python train.py --model="audio captioner" --dataset="synthesized solo parts of chorales (CocoChorales)" --encoder_activation="relu" --fusion="cross_attention" --decoder_fused_qkv=false --learning_rate=0.0021 --batch_size=128
Rows from block 3 of the text decoder, named by matrix and row number. Rows with one number belong to one neuron. Each number is 50 + 15 x the weight over its row's rms, rounded and kept within 0 to 99. All counts start at 0. After the name is the row's rms in percent of the matrix's.
# fc1: MLP up (decoder.blocks.3.mlp.fc1.weight, 1536x384), inputs 192-255
# fc2: MLP down (decoder.blocks.3.mlp.fc2.weight, 384x1536, transposed), outputs 192-255
fc1.726 083:58 28 33 60 55 24 40 51 64 52 54 00 59 48 82 70 27 53 55 53 29 36 85 47 48 35 42 42 49 30 47 43 64 40 93 45 74 76 62 65 23 24 41 66 62 83 33 44 40 56 35 61 66 43 60 43 40 53 60 43 59 45 80 37
fc2.726 083:33 46 48 46 56 69 51 41 56 46 71 50 16 66 55 44 37 66 59 47 39 67 54 44 37 65 64 54 51 46 65 48 78 65 60 34 61 24 35 38 64 42 70 48 59 10 53 47 69 58 61 18 25 30 54 50 31 62 24 52 52 56 63 58
fc1.727 092:56 25 50 67 49 53 45 45 54 22 49 35 10 46 39 33 37 57 45 58 65 57 57 84 33 36 60 34 75 76 44 51 30 50 77 56 38 37 50 71 48 66 39 57 74 50 31 56 63 55 79 61 49 61 46 61 55 33 51 31 53 44 57 45
fc2.727 092:48 66 39 66 46 46 47 67 40 99 50 43 51 45 66 25 66 71 56 45 40 59 31 50 39 77 46 53 46 53 41 48 59 40 44 35 39 44 32 40 39 67 65 39 61 67 38 63 62 46 26 79 46 61 39 74 77 69 26 63 69 35 54 48
fc1.728 082:39 56 37 43 25 58 49 46 26 44 40 50 58 20 51 56 42 62 63 73 67 27 51 34 40 77 30 38 43 83 25 52 59 27 37 36 72 68 72 81 52 31 51 49 36 36 57 51 57 51 51 44 57 12 74 54 49 55 70 41 60 56 63 66
fc2.728 082:52 50 59 55 59 43 66 44 58 44 32 80 31 68 81 63 42 43 67 62 42 59 35 73 45 70 50 41 16 60 44 61 56 42 43 64 34 86 57 25 40 58 47 76 75 61 72 35 60 54 26 46 36 86 48 45 75 50 70 68 24 53 54 45
fc1.729 061:39 59 34 61 45 68 43 49 37 47 56 41 36 61 61 41 44 62 17 64 47 39 55 52 43 45 34 57 24 76 52 43 25 71 64 35 51 73 37 72 48 38 50 65 54 56 51 77 58 50 65 31 49 73 68 57 61 45 79 43 28 52 38 57
fc2.729 066:72 55 40 39 62 36 42 46 41 46 52 65 34 28 16 28 93 46 33 41 86 42 50 44 55 68 26 65 73 57 56 54 51 57 42 64 36 43 62 55 70 35 69 71 61 73 70 38 55 41 49 48 42 16 46 62 66 70 27 40 71 36 52 14
fc1.730 055:50 62 55 53 43 21 22 38 49 36 64 44 46 24 77 52 66 23 31 34 61 60 59 75 21 44 66 31 36 40 45 74 80 83 48 53 84 46 58 51 75 58 73 46 74 32 52 66 34 59 54 35 66 15 50 63 61 36 56 42 55 47 32 50
fc2.730 065:49 55 32 59 41 66 43 55 30 70 25 34 31 65 68 56 72 54 73 61 27 55 32 58 39 51 53 62 51 26 43 61 72 38 46 77 48 66 66 57 60 48 51 59 79 31 38 37 66 58 46 85 48 29 40 51 52 67 51 26 54 41 49 49
fc1.731 122:34 59 50 53 48 55 24 42 58 65 67 73 51 56 33 62 60 50 56 66 66 55 44 74 64 53 41 52 48 77 43 57 59 58 56 52 49 43 53 46 43 24 46 39 57 29 53 38 56 33 46 37 19 20 36 19 21 27 58 39 38 67 31 31
fc2.731 125:76 52 32 76 53 64 40 50 45 14 59 24 48 62 68 63 37 52 43 97 68 50 53 53 29 62 46 72 40 36 64 30 67 68 55 54 59 34 40 33 62 22 42 17 39 68 45 51 54 60 49 60 56 39 79 46 54 72 49 65 70 42 29 46
fc1.732 089:48 63 49 22 56 48 41 74 37 47 42 27 36 27 68 69 40 53 39 29 56 65 13 51 67 24 41 43 26 28 49 53 73 82 49 63 43 20 62 50 56 34 37 53 59 31 77 43 63 63 67 47 44 54 66 73 67 45 46 80 68 63 67 17
fc2.732 092:51 64 62 36 44 78 33 52 65 53 35 59 52 32 56 69 35 59 46 23 36 61 59 45 69 48 41 36 37 41 42 36 38 28 37 56 76 70 44 62 50 61 51 60 60 37 69 56 46 20 38 38 38 81 56 45 52 65 40 52 76 62 30 49
fc1.733 067:43 62 52 39 63 58 35 55 52 59 73 23 72 47 35 38 75 35 56 68 38 45 39 52 33 51 42 57 47 48 75 26 35 54 42 34 87 55 50 62 38 40 48 66 18 41 43 54 45 61 38 50 56 59 39 47 41 72 51 36 32 36 60 53
fc2.733 073:36 29 57 74 48 60 42 42 51 56 43 50 59 51 37 69 33 30 44 35 75 57 51 00 52 76 22 67 57 76 69 61 56 45 48 69 49 66 26 54 81 70 10 41 61 53 56 49 36 16 70 35 26 48 82 45 64 36 43 64 62 65 56 39
fc1.734 100:28 50 48 56 83 71 62 53 42 38 42 31 52 48 27 50 23 59 82 48 81 53 62 41 32 41 47 64 59 55 56 55 29 65 37 71 40 59 37 49 27 53 50 56 78 47 53 51 87 26 13 44 51 47 47 60 64 43 54 40 50 53 48 67
fc2.734 113:55 34 73 41 25 32 43 41 52 36 46 52 29 50 59 26 47 65 36 58 30 46 35 18 61 37 48 49 29 28 55 59 54 41 33 60 47 71 45 72 45 76 34 39 69 70 66 40 60 64 47 80 40 67 63 38 53 55 51 85 82 45 47 37
fc1.735 135:64 45 55 46 27 66 44 40 61 35 59 58 64 46 76 38 36 55 61 73 60 73 42 56 65 30 82 44 50 49 33 78 50 28 57 32 46 50 71 38 06 43 62 10 45 31 73 67 41 80 38 49 57 59 79 64 53 45 42 57 37 40 60 67
fc2.735 134:52 58 37 65 58 53 32 25 64 40 53 11 28 32 37 36 39 71 55 44 60 47 53 43 66 35 43 67 34 60 68 46 57 58 39 56 53 32 49 64 29 39 52 73 30 61 33 29 50 30 64 69 47 61 29 63 47 63 78 41 25 59 72 51
fc1.736 082:40 63 64 34 63 49 59 51 24 31 59 57 38 38 37 53 50 20 21 59 58 62 32 44 85 35 36 37 55 48 30 31 59 91 70 64 42 50 57 49 41 64 46 48 42 51 50 86 53 37 59 38 71 41 41 61 46 51 54 51 53 28 38 30
fc2.736 093:48 48 49 60 58 53 67 07 52 28 45 60 66 43 45 48 62 19 44 46 36 62 49 57 48 63 32 56 77 57 43 68 59 42 39 44 52 73 43 36 32 38 59 49 61 40 49 24 51 50 26 18 45 47 93 60 57 69 52 35 62 74 34 56
fc1.737 085:56 48 60 39 68 16 58 24 40 47 48 53 51 42 43 56 47 59 47 48 51 69 60 49 48 27 40 41 46 51 53 71 67 61 32 35 52 40 51 46 83 35 70 29 67 42 60 59 57 33 29 24 72 63 30 60 48 42 40 34 50 42 76 28
fc2.737 089:52 61 53 57 46 63 76 35 59 33 70 59 63 46 29 35 70 56 51 58 39 16 44 52 51 60 55 56 48 57 34 57 46 45 61 62 38 48 54 62 46 60 32 29 28 64 32 48 46 55 62 43 40 38 51 22 44 58 50 64 31 39 22 62
fc1.738 089:36 57 26 57 56 57 59 32 65 59 50 32 64 57 54 53 49 49 31 36 59 51 53 61 39 52 27 62 46 60 39 53 67 65 72 75 26 30 58 46 76 54 52 64 66 42 62 44 67 80 38 30 49 55 61 55 47 47 44 56 54 74 66 38
fc2.738 104:73 47 37 63 28 30 20 74 54 38 52 70 49 52 21 16 48 58 74 77 43 64 44 53 59 44 57 51 58 47 63 45 69 59 45 57 66 45 52 58 13 59 62 29 37 50 48 65 99 26 62 60 66 30 34 36 63 50 54 14 57 56 43 42
fc1.739 104:51 63 57 30 43 49 67 52 72 38 63 60 49 49 62 42 65 66 42 56 33 37 61 68 53 56 36 49 73 42 42 47 43 54 73 74 29 49 45 51 41 56 76 44 53 65 35 28 63 70 58 56 55 58 45 37 72 34 47 23 25 47 29 13
fc2.739 107:26 45 31 76 43 43 55 43 16 69 41 61 66 40 69 43 39 20 50 41 54 49 23 54 51 26 53 78 16 58 25 63 40 63 08 53 46 27 73 41 40 50 46 23 45 45 53 31 44 48 48 58 41 24 31 61 71 36 32 57 51 41 32 66
fc1.740 070:54 34 29 62 81 72 37 63 61 34 39 50 29 47 59 68 76 42 68 57 63 42 52 20 14 61 51 60 60 50 10 53 55 49 73 47 35 63 66 21 52 39 54 57 64 58 59 58 56 55 57 63 52 54 19 68 33 72 55 47 51 43 33 90
fc2.740 080:32 54 46 50 20 29 32 49 31 54 12 45 78 13 42 37 46 54 55 43 50 46 72 58 74 28 10 31 31 60 58 53 41 49 45 41 87 25 32 69 56 50 67 70 28 57 74 31 44 52 72 23 50 63 58 59 60 44 49 68 22 55 48 39
fc1.741 094:47 52 22 64 59 56 69 41 41 49 67 24 34 49 48 49 74 33 52 60 38 70 63 77 71 21 42 50 56 53 51 48 36 38 68 40 33 68 36 46 56 37 41 60 49 31 41 50 46 48 71 45 72 38 69 69 39 64 83 36 37 68 66 51
fc2.741 103:45 43 31 81 60 78 51 53 70 34 75 40 51 79 34 59 24 35 36 18 24 43 64 84 51 57 21 64 58 71 55 56 41 40 52 42 47 62 67 66 69 49 66 53 42 65 40 25 88 30 47 29 60 46 46 28 62 43 43 62 34 41 42 27
fc1.742 126:68 44 24 45 73 26 60 33 56 52 44 50 50 67 57 66 61 30 39 49 38 52 73 61 21 57 73 30 39 81 73 53 48 71 51 58 45 53 54 50 33 26 68 09 59 30 63 45 53 52 37 47 24 61 70 42 56 26 64 24 59 53 21 52
fc2.742 123:68 78 32 71 50 52 49 31 79 13 80 73 62 32 61 63 75 74 23 63 59 41 38 53 37 43 13 73 55 52 49 72 27 44 62 27 83 49 51 70 48 48 43 49 38 62 50 54 26 39 51 81 51 30 64 53 60 63 46 31 49 22 73 71
fc1.743 103:31 22 70 37 47 38 49 50 52 33 48 25 61 35 75 52 22 64 76 18 36 70 49 52 45 41 38 57 55 50 54 45 62 74 59 78 61 56 61 45 67 42 31 81 36 74 51 36 50 95 49 31 58 51 59 59 57 49 53 63 46 20 42 35
fc2.743 112:55 36 48 50 25 68 49 49 35 47 69 69 69 58 23 79 59 57 28 72 27 52 34 64 20 60 43 62 46 31 87 56 18 48 46 54 48 23 70 35 28 43 58 58 35 40 33 42 41 44 64 25 49 79 64 15 71 75 63 35 52 49 57 45
fc1.744 062:55 04 60 79 50 49 45 45 70 71 43 72 61 48 76 48 53 61 41 44 48 52 24 32 53 44 81 24 29 28 87 62 46 57 67 18 23 46 39 21 18 57 33 78 56 30 49 36 48 39 60 46 60 71 69 54 49 68 49 84 51 40 67 35
fc2.744 067:51 82 54 33 35 75 79 70 37 75 30 32 36 25 47 91 54 50 50 47 47 41 57 68 50 75 40 49 47 03 39 25 43 61 41 54 61 47 80 69 52 44 40 36 44 54 55 73 17 50 54 43 24 60 38 43 63 68 65 34 51 52 19 58
fc1.745 051:70 45 14 45 26 52 32 66 56 26 49 36 37 70 30 58 47 57 41 46 73 15 51 67 50 39 42 99 43 39 58 45 34 47 37 41 48 57 44 73 51 62 48 49 57 61 64 65 72 27 44 44 73 30 70 38 48 44 37 28 43 65 37 71
fc2.745 065:46 62 63 64 28 29 46 51 60 69 93 70 41 73 72 63 68 37 41 63 37 47 39 54 69 71 24 58 30 44 25 38 49 72 44 61 52 49 57 25 48 66 61 73 60 64 51 56 26 32 52 57 68 61 54 70 54 31 53 35 47 55 36 72
fc1.746 110:49 36 55 56 41 64 32 47 55 45 49 15 63 34 39 58 42 34 40 52 81 29 62 45 51 73 62 43 63 30 60 57 72 47 33 39 42 52 60 31 26 38 77 53 47 66 39 43 30 57 56 56 48 58 74 49 73 67 43 13 62 85 31 65
fc2.746 123:50 69 86 43 45 33 54 50 41 53 62 63 46 39 57 78 55 28 57 47 50 54 70 33 58 48 63 60 64 64 75 49 44 29 54 10 35 41 43 38 63 71 30 72 49 48 38 34 69 51 51 39 67 48 88 44 51 45 27 67 59 59 49 68
fc1.747 120:50 38 55 57 47 46 33 63 65 22 66 45 42 58 68 57 59 23 57 70 49 33 50 47 35 41 49 50 56 40 70 75 38 44 45 52 68 78 40 08 37 69 50 62 51 86 60 57 66 35 46 36 56 26 63 47 34 21 45 35 47 72 63 62
fc2.747 107:41 73 32 35 41 59 27 35 41 62 36 50 45 61 68 58 27 37 48 42 49 36 69 46 59 52 61 49 36 67 68 59 69 50 58 86 46 29 35 60 79 30 50 37 85 60 68 65 59 54 21 35 37 35 42 34 29 65 58 73 37 43 20 48
fc1.748 075:57 70 39 68 68 49 59 30 48 34 55 56 37 41 45 51 65 41 75 64 54 57 43 67 57 85 59 48 22 58 54 67 43 41 69 49 42 51 33 64 63 22 55 44 53 57 64 47 37 43 65 53 50 57 83 34 41 34 47 65 56 64 60 70
fc2.748 082:50 48 40 59 45 30 55 65 76 64 60 34 34 53 55 54 56 82 73 42 57 55 48 69 37 28 44 41 32 64 33 77 53 47 44 66 68 58 47 30 43 40 41 44 50 49 40 43 43 55 47 85 54 49 63 48 67 60 66 42 45 51 65 61
fc1.749 108:44 31 78 64 79 37 71 60 38 41 41 41 37 54 58 57 37 45 24 62 56 54 37 77 66 39 48 58 47 48 66 57 46 29 74 56 28 51 59 47 56 80 49 28 47 47 44 46 43 39 73 33 62 56 60 37 56 37 58 43 26 33 54 70
fc2.749 096:53 49 55 28 63 56 46 54 34 61 29 60 29 63 72 77 65 39 44 54 70 49 37 48 62 71 46 58 45 35 66 49 63 48 26 22 72 65 56 66 55 84 53 19 54 48 85 51 75 60 60 38 39 41 55 29 26 47 59 56 55 55 40 66
fc1.750 111:64 63 42 47 70 57 68 66 57 40 72 40 51 58 26 31 74 44 70 50 57 47 46 71 38 65 36 58 63 45 42 50 60 40 69 54 61 66 55 45 34 57 62 59 20 35 52 44 29 52 37 45 72 40 56 61 39 50 48 29 43 50 67 33
fc2.750 114:28 37 58 48 61 40 51 58 63 66 43 32 71 62 48 44 41 27 79 53 33 63 33 55 47 42 48 30 34 40 42 61 50 37 63 35 45 62 48 42 46 51 54 41 50 66 62 46 09 64 43 32 34 40 48 57 54 39 63 58 73 47 19 54
fc1.751 068:25 50 55 61 41 46 47 59 65 51 42 35 28 50 33 45 45 23 26 51 47 42 46 48 58 37 28 35 37 40 25 52 64 69 60 50 30 64 49 58 65 28 47 91 42 41 36 40 70 64 28 73 48 47 88 21 39 34 65 50 45 58 56 64
fc2.751 071:49 61 68 43 37 45 28 34 45 31 69 57 53 71 74 66 54 54 60 69 62 59 35 52 46 54 59 78 51 36 58 52 57 36 82 45 63 21 27 49 41 69 45 43 39 56 67 68 56 72 45 34 42 48 55 62 65 55 53 52 62 65 36 62
fc1.752 093:63 31 46 42 72 47 46 44 51 52 42 50 40 41 20 58 20 55 39 44 44 28 48 37 38 72 43 73 56 58 45 52 47 32 43 28 56 59 49 59 37 58 53 45 95 58 34 70 37 59 49 31 18 55 34 36 45 45 48 51 53 25 49 64
fc2.752 090:47 47 35 43 48 48 47 80 59 49 43 61 38 51 43 46 73 60 63 21 53 55 48 54 27 37 66 68 66 62 68 37 51 61 28 36 54 38 22 68 78 64 51 71 47 34 62 35 47 35 63 82 70 42 32 45 48 62 58 51 55 34 69 52
fc1.753 083:51 49 57 55 45 54 71 52 27 44 89 41 57 69 32 70 66 28 22 45 42 90 26 27 49 32 79 40 61 39 67 15 61 30 49 45 19 51 37 50 36 43 56 48 42 76 68 74 80 32 67 37 61 60 80 46 56 84 62 43 56 74 35 48
fc2.753 084:68 40 38 59 54 37 53 52 41 71 64 51 55 52 61 60 56 38 68 67 50 64 51 53 73 57 59 42 46 38 64 43 49 48 45 51 75 51 57 64 46 22 55 28 39 58 61 48 60 51 41 50 66 72 34 53 47 41 38 44 32 50 37 77
fc1.754 127:40 45 73 62 55 59 46 41 39 54 80 23 71 43 66 44 41 36 10 44 51 32 43 57 68 58 40 25 57 71 47 23 51 32 26 58 28 52 58 36 41 26 59 55 84 38 22 44 38 61 26 46 45 87 76 51 51 42 43 71 36 44 60 40
fc2.754 123:69 75 52 51 51 66 57 77 31 44 33 47 29 54 31 66 67 59 82 81 27 67 78 45 45 59 38 77 50 49 63 52 49 57 62 28 78 71 36 23 46 81 43 53 47 62 54 39 55 26 52 53 60 54 36 61 49 58 74 43 60 51 59 63
fc1.755 105:40 47 75 53 66 46 54 55 35 42 65 74 17 40 59 36 34 36 59 80 22 75 36 73 58 89 66 29 63 28 34 38 38 54 48 43 39 70 39 60 62 30 41 40 50 57 52 44 56 61 55 47 51 55 35 53 54 14 45 59 63 17 63 87
fc2.755 108:43 53 60 60 79 54 30 11 40 28 29 40 41 44 63 80 64 35 37 65 62 63 62 67 54 49 83 54 54 42 46 65 64 56 71 45 55 36 23 41 38 58 37 38 59 29 64 80 72 60 40 49 33 68 76 48 49 28 25 58 55 57 38 56
fc1.756 123:48 21 44 32 77 71 37 54 44 71 30 29 17 55 53 52 52 41 56 78 50 66 51 70 64 48 68 72 57 66 62 20 39 54 30 37 49 84 80 32 45 44 73 58 46 74 37 41 37 42 41 49 47 50 86 43 68 08 63 48 64 49 55 48
fc2.756 122:57 55 67 57 31 25 31 44 39 67 40 76 27 54 51 75 45 41 27 42 39 44 62 46 65 42 44 43 68 66 48 41 34 44 56 42 37 62 75 54 65 56 59 23 36 61 50 58 31 37 36 49 63 51 27 42 53 55 71 43 51 60 49 50
fc1.757 094:53 42 61 53 38 45 46 31 79 16 46 51 01 65 52 61 35 42 44 58 67 66 28 40 62 40 62 37 40 66 23 62 64 36 77 69 43 59 25 46 20 53 68 23 62 66 12 50 58 50 37 36 61 55 34 47 41 76 32 36 47 48 49 46
fc2.757 092:46 44 52 66 50 58 75 47 35 77 45 64 39 61 59 43 66 74 59 66 23 43 54 54 59 40 59 49 71 38 51 30 46 75 28 49 57 73 55 68 50 15 53 68 47 46 42 58 45 68 38 55 60 37 55 35 42 86 63 50 76 07 53 41
fc1.758 113:40 35 50 66 62 30 50 26 61 83 47 57 17 58 40 69 57 24 36 60 57 37 28 51 45 81 73 59 56 50 58 64 57 53 70 29 63 61 39 63 37 37 47 40 35 66 63 54 44 70 44 43 69 59 47 42 30 31 16 42 48 37 70 51
fc2.758 113:36 50 34 45 79 57 41 40 37 57 27 62 52 67 28 33 29 23 31 59 44 59 40 29 34 33 85 24 38 44 75 67 44 67 42 59 71 35 44 60 58 64 37 56 45 48 60 40 83 42 40 36 32 72 51 35 34 57 50 52 47 32 55 61
fc1.759 094:53 48 70 30 51 59 52 70 58 87 47 43 49 51 52 60 61 55 66 43 32 30 81 53 70 64 53 39 65 60 37 78 35 47 54 70 43 48 27 40 62 54 21 58 27 40 52 49 66 24 42 48 65 67 03 59 75 63 38 55 42 46 32 61
fc2.759 100:46 64 43 57 67 68 61 66 57 36 81 76 37 84 63 63 25 37 80 50 64 49 43 51 35 66 34 46 57 30 55 25 50 52 38 47 36 45 61 39 67 47 14 53 00 48 24 12 60 25 55 57 46 56 40 17 53 24 72 58 41 55 41 46
fc1.760 136:26 53 54 74 63 52 00 37 56 26 58 54 50 77 54 43 45 56 48 65 51 44 56 36 53 34 65 44 50 13 62 62 61 52 41 65 39 51 65 50 80 40 44 48 47 37 67 53 62 65 53 44 48 31 61 42 40 54 59 41 68 67 43 36
fc2.760 128:63 54 54 48 53 39 29 56 59 62 31 55 57 50 16 48 27 50 17 57 68 57 30 23 42 40 51 53 92 33 56 30 58 67 48 83 69 53 14 66 41 66 58 69 23 67 40 61 50 27 35 43 45 58 53 54 51 50 45 71 44 26 41 45
fc1.761 105:68 64 30 57 57 50 87 31 42 64 51 41 42 45 23 57 57 59 28 64 45 29 41 56 62 48 69 57 57 30 24 68 48 79 44 58 86 77 65 54 52 61 66 52 51 45 40 52 43 36 36 46 45 40 55 46 48 57 45 81 53 76 56 57
fc2.761 112:57 23 53 46 49 28 50 37 56 71 65 55 45 71 68 50 41 58 56 42 68 69 70 51 60 35 65 57 34 69 32 58 32 13 58 40 57 68 60 53 60 60 74 57 52 51 29 60 35 43 68 40 53 46 70 72 69 62 22 59 64 58 50 40
fc1.762 109:33 32 29 68 44 70 17 36 74 29 32 70 19 56 45 43 48 46 46 68 60 56 66 33 76 73 45 50 58 54 59 50 53 38 45 55 58 78 37 43 13 64 56 09 54 35 41 39 55 57 67 46 64 54 57 52 27 50 63 64 61 44 70 41
fc2.762 112:55 39 73 45 85 61 50 31 43 65 35 38 59 58 55 58 41 51 72 87 45 45 47 58 52 38 49 64 29 23 63 31 57 71 71 36 53 64 32 75 46 33 65 27 60 62 62 71 42 48 39 58 48 54 48 54 53 76 85 72 30 57 86 46
fc1.763 061:31 49 56 64 59 36 62 65 41 42 37 35 49 59 74 63 49 48 49 58 58 42 68 59 62 38 64 39 83 37 36 24 58 34 75 77 56 38 40 50 37 71 41 44 39 45 45 08 63 39 40 67 46 44 70 79 34 44 63 59 50 58 59 62
fc2.763 068:50 21 56 49 33 38 71 49 44 56 58 31 35 59 57 58 35 52 87 50 56 42 40 35 40 59 19 71 32 44 41 55 69 86 47 54 27 50 74 21 88 62 44 77 35 38 33 42 43 51 65 76 55 44 28 52 24 27 56 46 34 71 30 45
fc1.764 083:30 34 47 36 49 54 60 86 44 45 43 67 38 56 22 30 43 08 69 36 50 58 61 72 42 57 66 49 63 49 39 61 28 41 38 51 51 62 59 44 67 36 33 86 74 55 28 34 41 44 68 50 49 74 29 55 64 55 60 32 44 66 65 57
fc2.764 080:45 61 55 56 44 74 49 50 69 34 63 17 32 63 55 67 60 89 36 63 50 35 50 35 56 56 19 30 64 53 62 30 48 34 32 71 53 66 59 79 66 77 67 25 24 43 76 33 58 58 68 46 39 59 55 52 70 58 30 20 49 46 29 40
fc1.765 095:47 57 41 54 65 37 60 27 42 53 50 37 56 58 65 40 46 46 36 16 49 41 07 45 19 55 59 42 46 51 64 93 56 54 46 60 38 45 77 40 34 40 45 48 51 60 33 53 62 45 40 39 79 60 58 24 65 72 35 63 48 46 70 73
fc2.765 093:69 57 58 19 47 82 56 71 56 46 66 50 48 42 53 65 45 59 63 23 99 49 35 65 55 42 52 51 63 60 83 60 53 44 30 50 50 32 35 40 71 45 48 53 39 45 32 60 38 24 33 53 28 71 39 56 56 35 26 41 52 58 36 71
fc1.766 078:45 35 30 43 54 56 41 65 46 16 45 44 56 45 43 53 68 36 61 34 63 47 75 36 50 46 32 61 63 32 57 51 23 54 58 49 63 34 59 10 36 44 32 58 26 22 61 53 57 70 36 79 42 31 57 48 55 71 42 40 39 28 53 40
fc2.766 085:86 62 22 57 50 34 53 58 47 33 79 61 58 74 67 72 45 63 51 48 64 76 49 28 79 26 50 53 59 81 42 32 51 38 45 57 51 66 51 41 29 25 46 58 23 46 53 28 65 61 57 39 46 51 65 58 58 66 58 62 56 60 47 27
fc1.767 108:59 49 48 66 49 18 48 74 47 46 62 31 39 58 70 57 77 37 62 63 29 34 46 59 38 44 66 43 59 53 75 69 69 64 56 68 62 60 28 16 40 42 49 80 24 48 67 65 70 62 53 30 45 52 30 54 37 38 30 68 58 97 46 44
fc2.767 109:37 66 36 62 67 48 51 61 58 65 55 71 45 60 48 35 66 33 38 61 58 49 64 47 43 14 65 50 44 72 93 65 18 44 55 27 65 39 67 42 58 81 31 46 58 35 74 61 70 29 47 53 63 56 55 51 59 36 97 49 40 36 66 59
fc1.768 083:57 54 43 47 50 16 51 32 41 34 68 43 30 65 53 47 45 09 36 55 48 34 53 50 38 30 82 41 44 46 68 46 60 59 43 57 99 34 41 38 75 68 64 57 53 41 52 66 55 27 74 39 45 51 34 62 49 55 58 73 38 58 43 62
fc2.768 079:32 32 48 49 58 92 31 63 65 38 54 26 49 38 57 66 39 36 51 56 43 63 39 40 61 46 53 54 34 38 57 73 57 37 37 18 54 53 62 65 66 46 54 48 49 48 58 52 43 65 61 58 53 34 41 66 55 55 68 37 62 31 41 15
fc1.769 081:45 70 59 55 27 69 54 41 28 55 22 42 55 57 61 60 38 60 40 56 86 50 43 57 67 39 73 36 52 40 28 65 39 75 19 76 43 28 62 49 62 40 88 68 38 72 38 31 59 72 72 33 62 39 32 60 55 52 51 64 61 25 50 49
fc2.769 082:45 61 46 22 71 53 48 39 73 62 30 65 44 47 44 45 72 91 36 60 44 51 61 02 31 36 30 93 56 58 72 41 33 52 71 81 66 59 34 25 54 25 68 59 59 38 54 43 47 29 59 49 24 53 61 34 51 57 67 39 40 63 54 51
fc1.770 098:49 32 59 71 60 49 44 63 40 30 60 47 63 76 47 51 59 51 47 44 39 39 35 55 29 87 51 37 62 52 50 40 42 56 41 47 69 36 42 69 48 24 59 36 78 55 23 31 51 49 34 58 51 46 71 41 52 75 56 57 65 61 67 26
fc2.770 102:36 51 73 41 63 47 47 49 55 40 66 42 12 33 39 60 60 64 27 51 42 61 55 39 81 31 56 38 66 55 43 58 42 46 46 11 28 52 42 36 23 25 25 63 61 29 31 84 22 69 51 57 61 44 69 47 51 31 44 57 44 69 28 40
fc1.771 130:59 33 66 56 50 50 35 52 46 70 42 68 59 53 36 45 49 44 44 75 46 42 26 61 56 44 50 48 66 46 38 37 43 60 48 49 43 58 70 61 55 23 55 54 63 61 69 58 62 57 42 57 60 53 36 29 43 49 19 21 39 65 42 48
fc2.771 118:47 69 28 57 54 52 34 23 46 11 68 42 47 50 51 54 56 52 29 74 51 87 62 35 36 67 48 57 42 72 39 41 19 67 64 31 38 54 76 13 57 60 47 32 51 41 27 35 36 53 56 48 66 70 48 48 48 30 47 69 48 34 38 35
fc1.772 079:67 78 45 55 65 52 47 50 51 54 88 30 30 45 73 26 37 59 38 48 36 76 44 66 59 72 95 55 59 52 43 49 63 88 40 70 53 27 46 62 56 42 60 51 71 54 68 36 62 23 51 40 76 76 50 68 52 32 55 56 69 25 73 57
fc2.772 081:29 50 40 27 55 13 53 45 53 49 30 61 37 57 54 43 58 89 52 34 55 60 68 35 59 55 38 46 35 37 92 59 67 35 57 34 27 57 74 49 39 32 32 71 23 61 54 51 67 28 40 59 55 58 47 67 51 63 36 29 59 68 43 53
fc1.773 109:48 48 56 25 63 60 47 63 44 40 66 51 49 89 40 50 52 42 66 62 64 79 41 54 52 48 53 48 17 40 51 43 31 54 34 67 42 51 69 41 68 57 67 46 43 56 61 42 44 56 81 73 43 65 18 68 75 67 31 49 69 45 26 36
fc2.773 108:53 50 30 54 47 59 23 55 44 19 40 47 48 45 76 42 42 52 39 54 26 61 60 61 61 37 43 40 43 72 71 64 40 50 13 44 51 49 62 36 44 54 44 54 64 54 63 59 62 44 38 78 38 29 51 70 30 38 32 25 45 45 73 61
fc1.774 071:48 45 11 56 61 62 42 44 54 41 52 50 47 34 69 59 42 70 62 47 53 61 57 29 54 37 55 51 72 35 52 92 42 70 35 24 43 42 49 30 46 52 33 55 76 47 43 55 57 54 39 88 62 38 59 50 74 85 70 39 43 66 52 58
fc2.774 071:58 47 49 60 62 64 50 51 31 40 64 45 49 44 36 60 26 43 35 36 47 43 42 48 63 34 49 44 63 39 12 51 57 60 41 47 44 73 26 63 78 88 82 51 37 62 50 46 27 24 15 14 62 35 48 67 36 47 44 40 23 59 20 50
fc1.775 086:53 53 54 28 60 51 56 66 61 54 71 36 41 41 35 55 50 48 26 56 53 32 63 39 80 44 66 42 72 44 64 29 56 47 69 51 35 33 49 56 64 49 14 61 59 50 48 41 59 40 42 45 60 49 50 46 42 46 27 55 59 62 11 49
fc2.775 087:65 53 49 24 43 22 50 45 47 68 47 62 32 54 62 70 41 36 40 55 35 72 51 32 32 61 56 66 54 22 52 45 82 32 46 34 77 47 50 69 31 58 38 41 53 24 48 71 33 56 26 49 51 39 79 55 13 39 68 59 36 46 55 59
fc1.776 092:37 71 58 36 70 33 36 64 52 49 54 35 69 43 53 50 65 41 55 52 32 48 64 56 71 54 43 64 46 42 41 58 41 49 30 30 46 61 78 47 61 54 59 49 56 51 77 48 40 32 46 85 73 72 35 28 64 55 52 24 79 77 53 43
fc2.776 099:38 51 14 59 58 62 66 42 49 46 52 30 72 43 40 55 46 40 24 37 41 48 46 65 17 62 65 41 64 75 51 51 48 44 61 49 56 52 51 66 57 39 60 64 38 57 41 31 64 59 43 60 41 48 61 43 47 29 57 85 57 40 47 58
fc1.777 087:68 62 47 63 61 49 66 52 44 57 63 59 40 25 40 90 49 19 50 53 37 60 17 45 65 75 74 34 36 52 62 72 38 68 68 46 48 46 52 65 69 65 48 19 79 48 63 53 31 38 42 66 25 47 39 34 65 39 65 56 57 59 56 65
fc2.777 086:27 37 82 43 76 50 42 51 75 48 31 45 47 78 45 40 39 27 80 58 46 36 29 56 62 31 54 53 57 59 37 59 28 50 40 53 41 59 34 61 29 66 62 71 77 36 45 62 36 53 35 87 61 61 61 63 73 43 34 42 62 58 75 61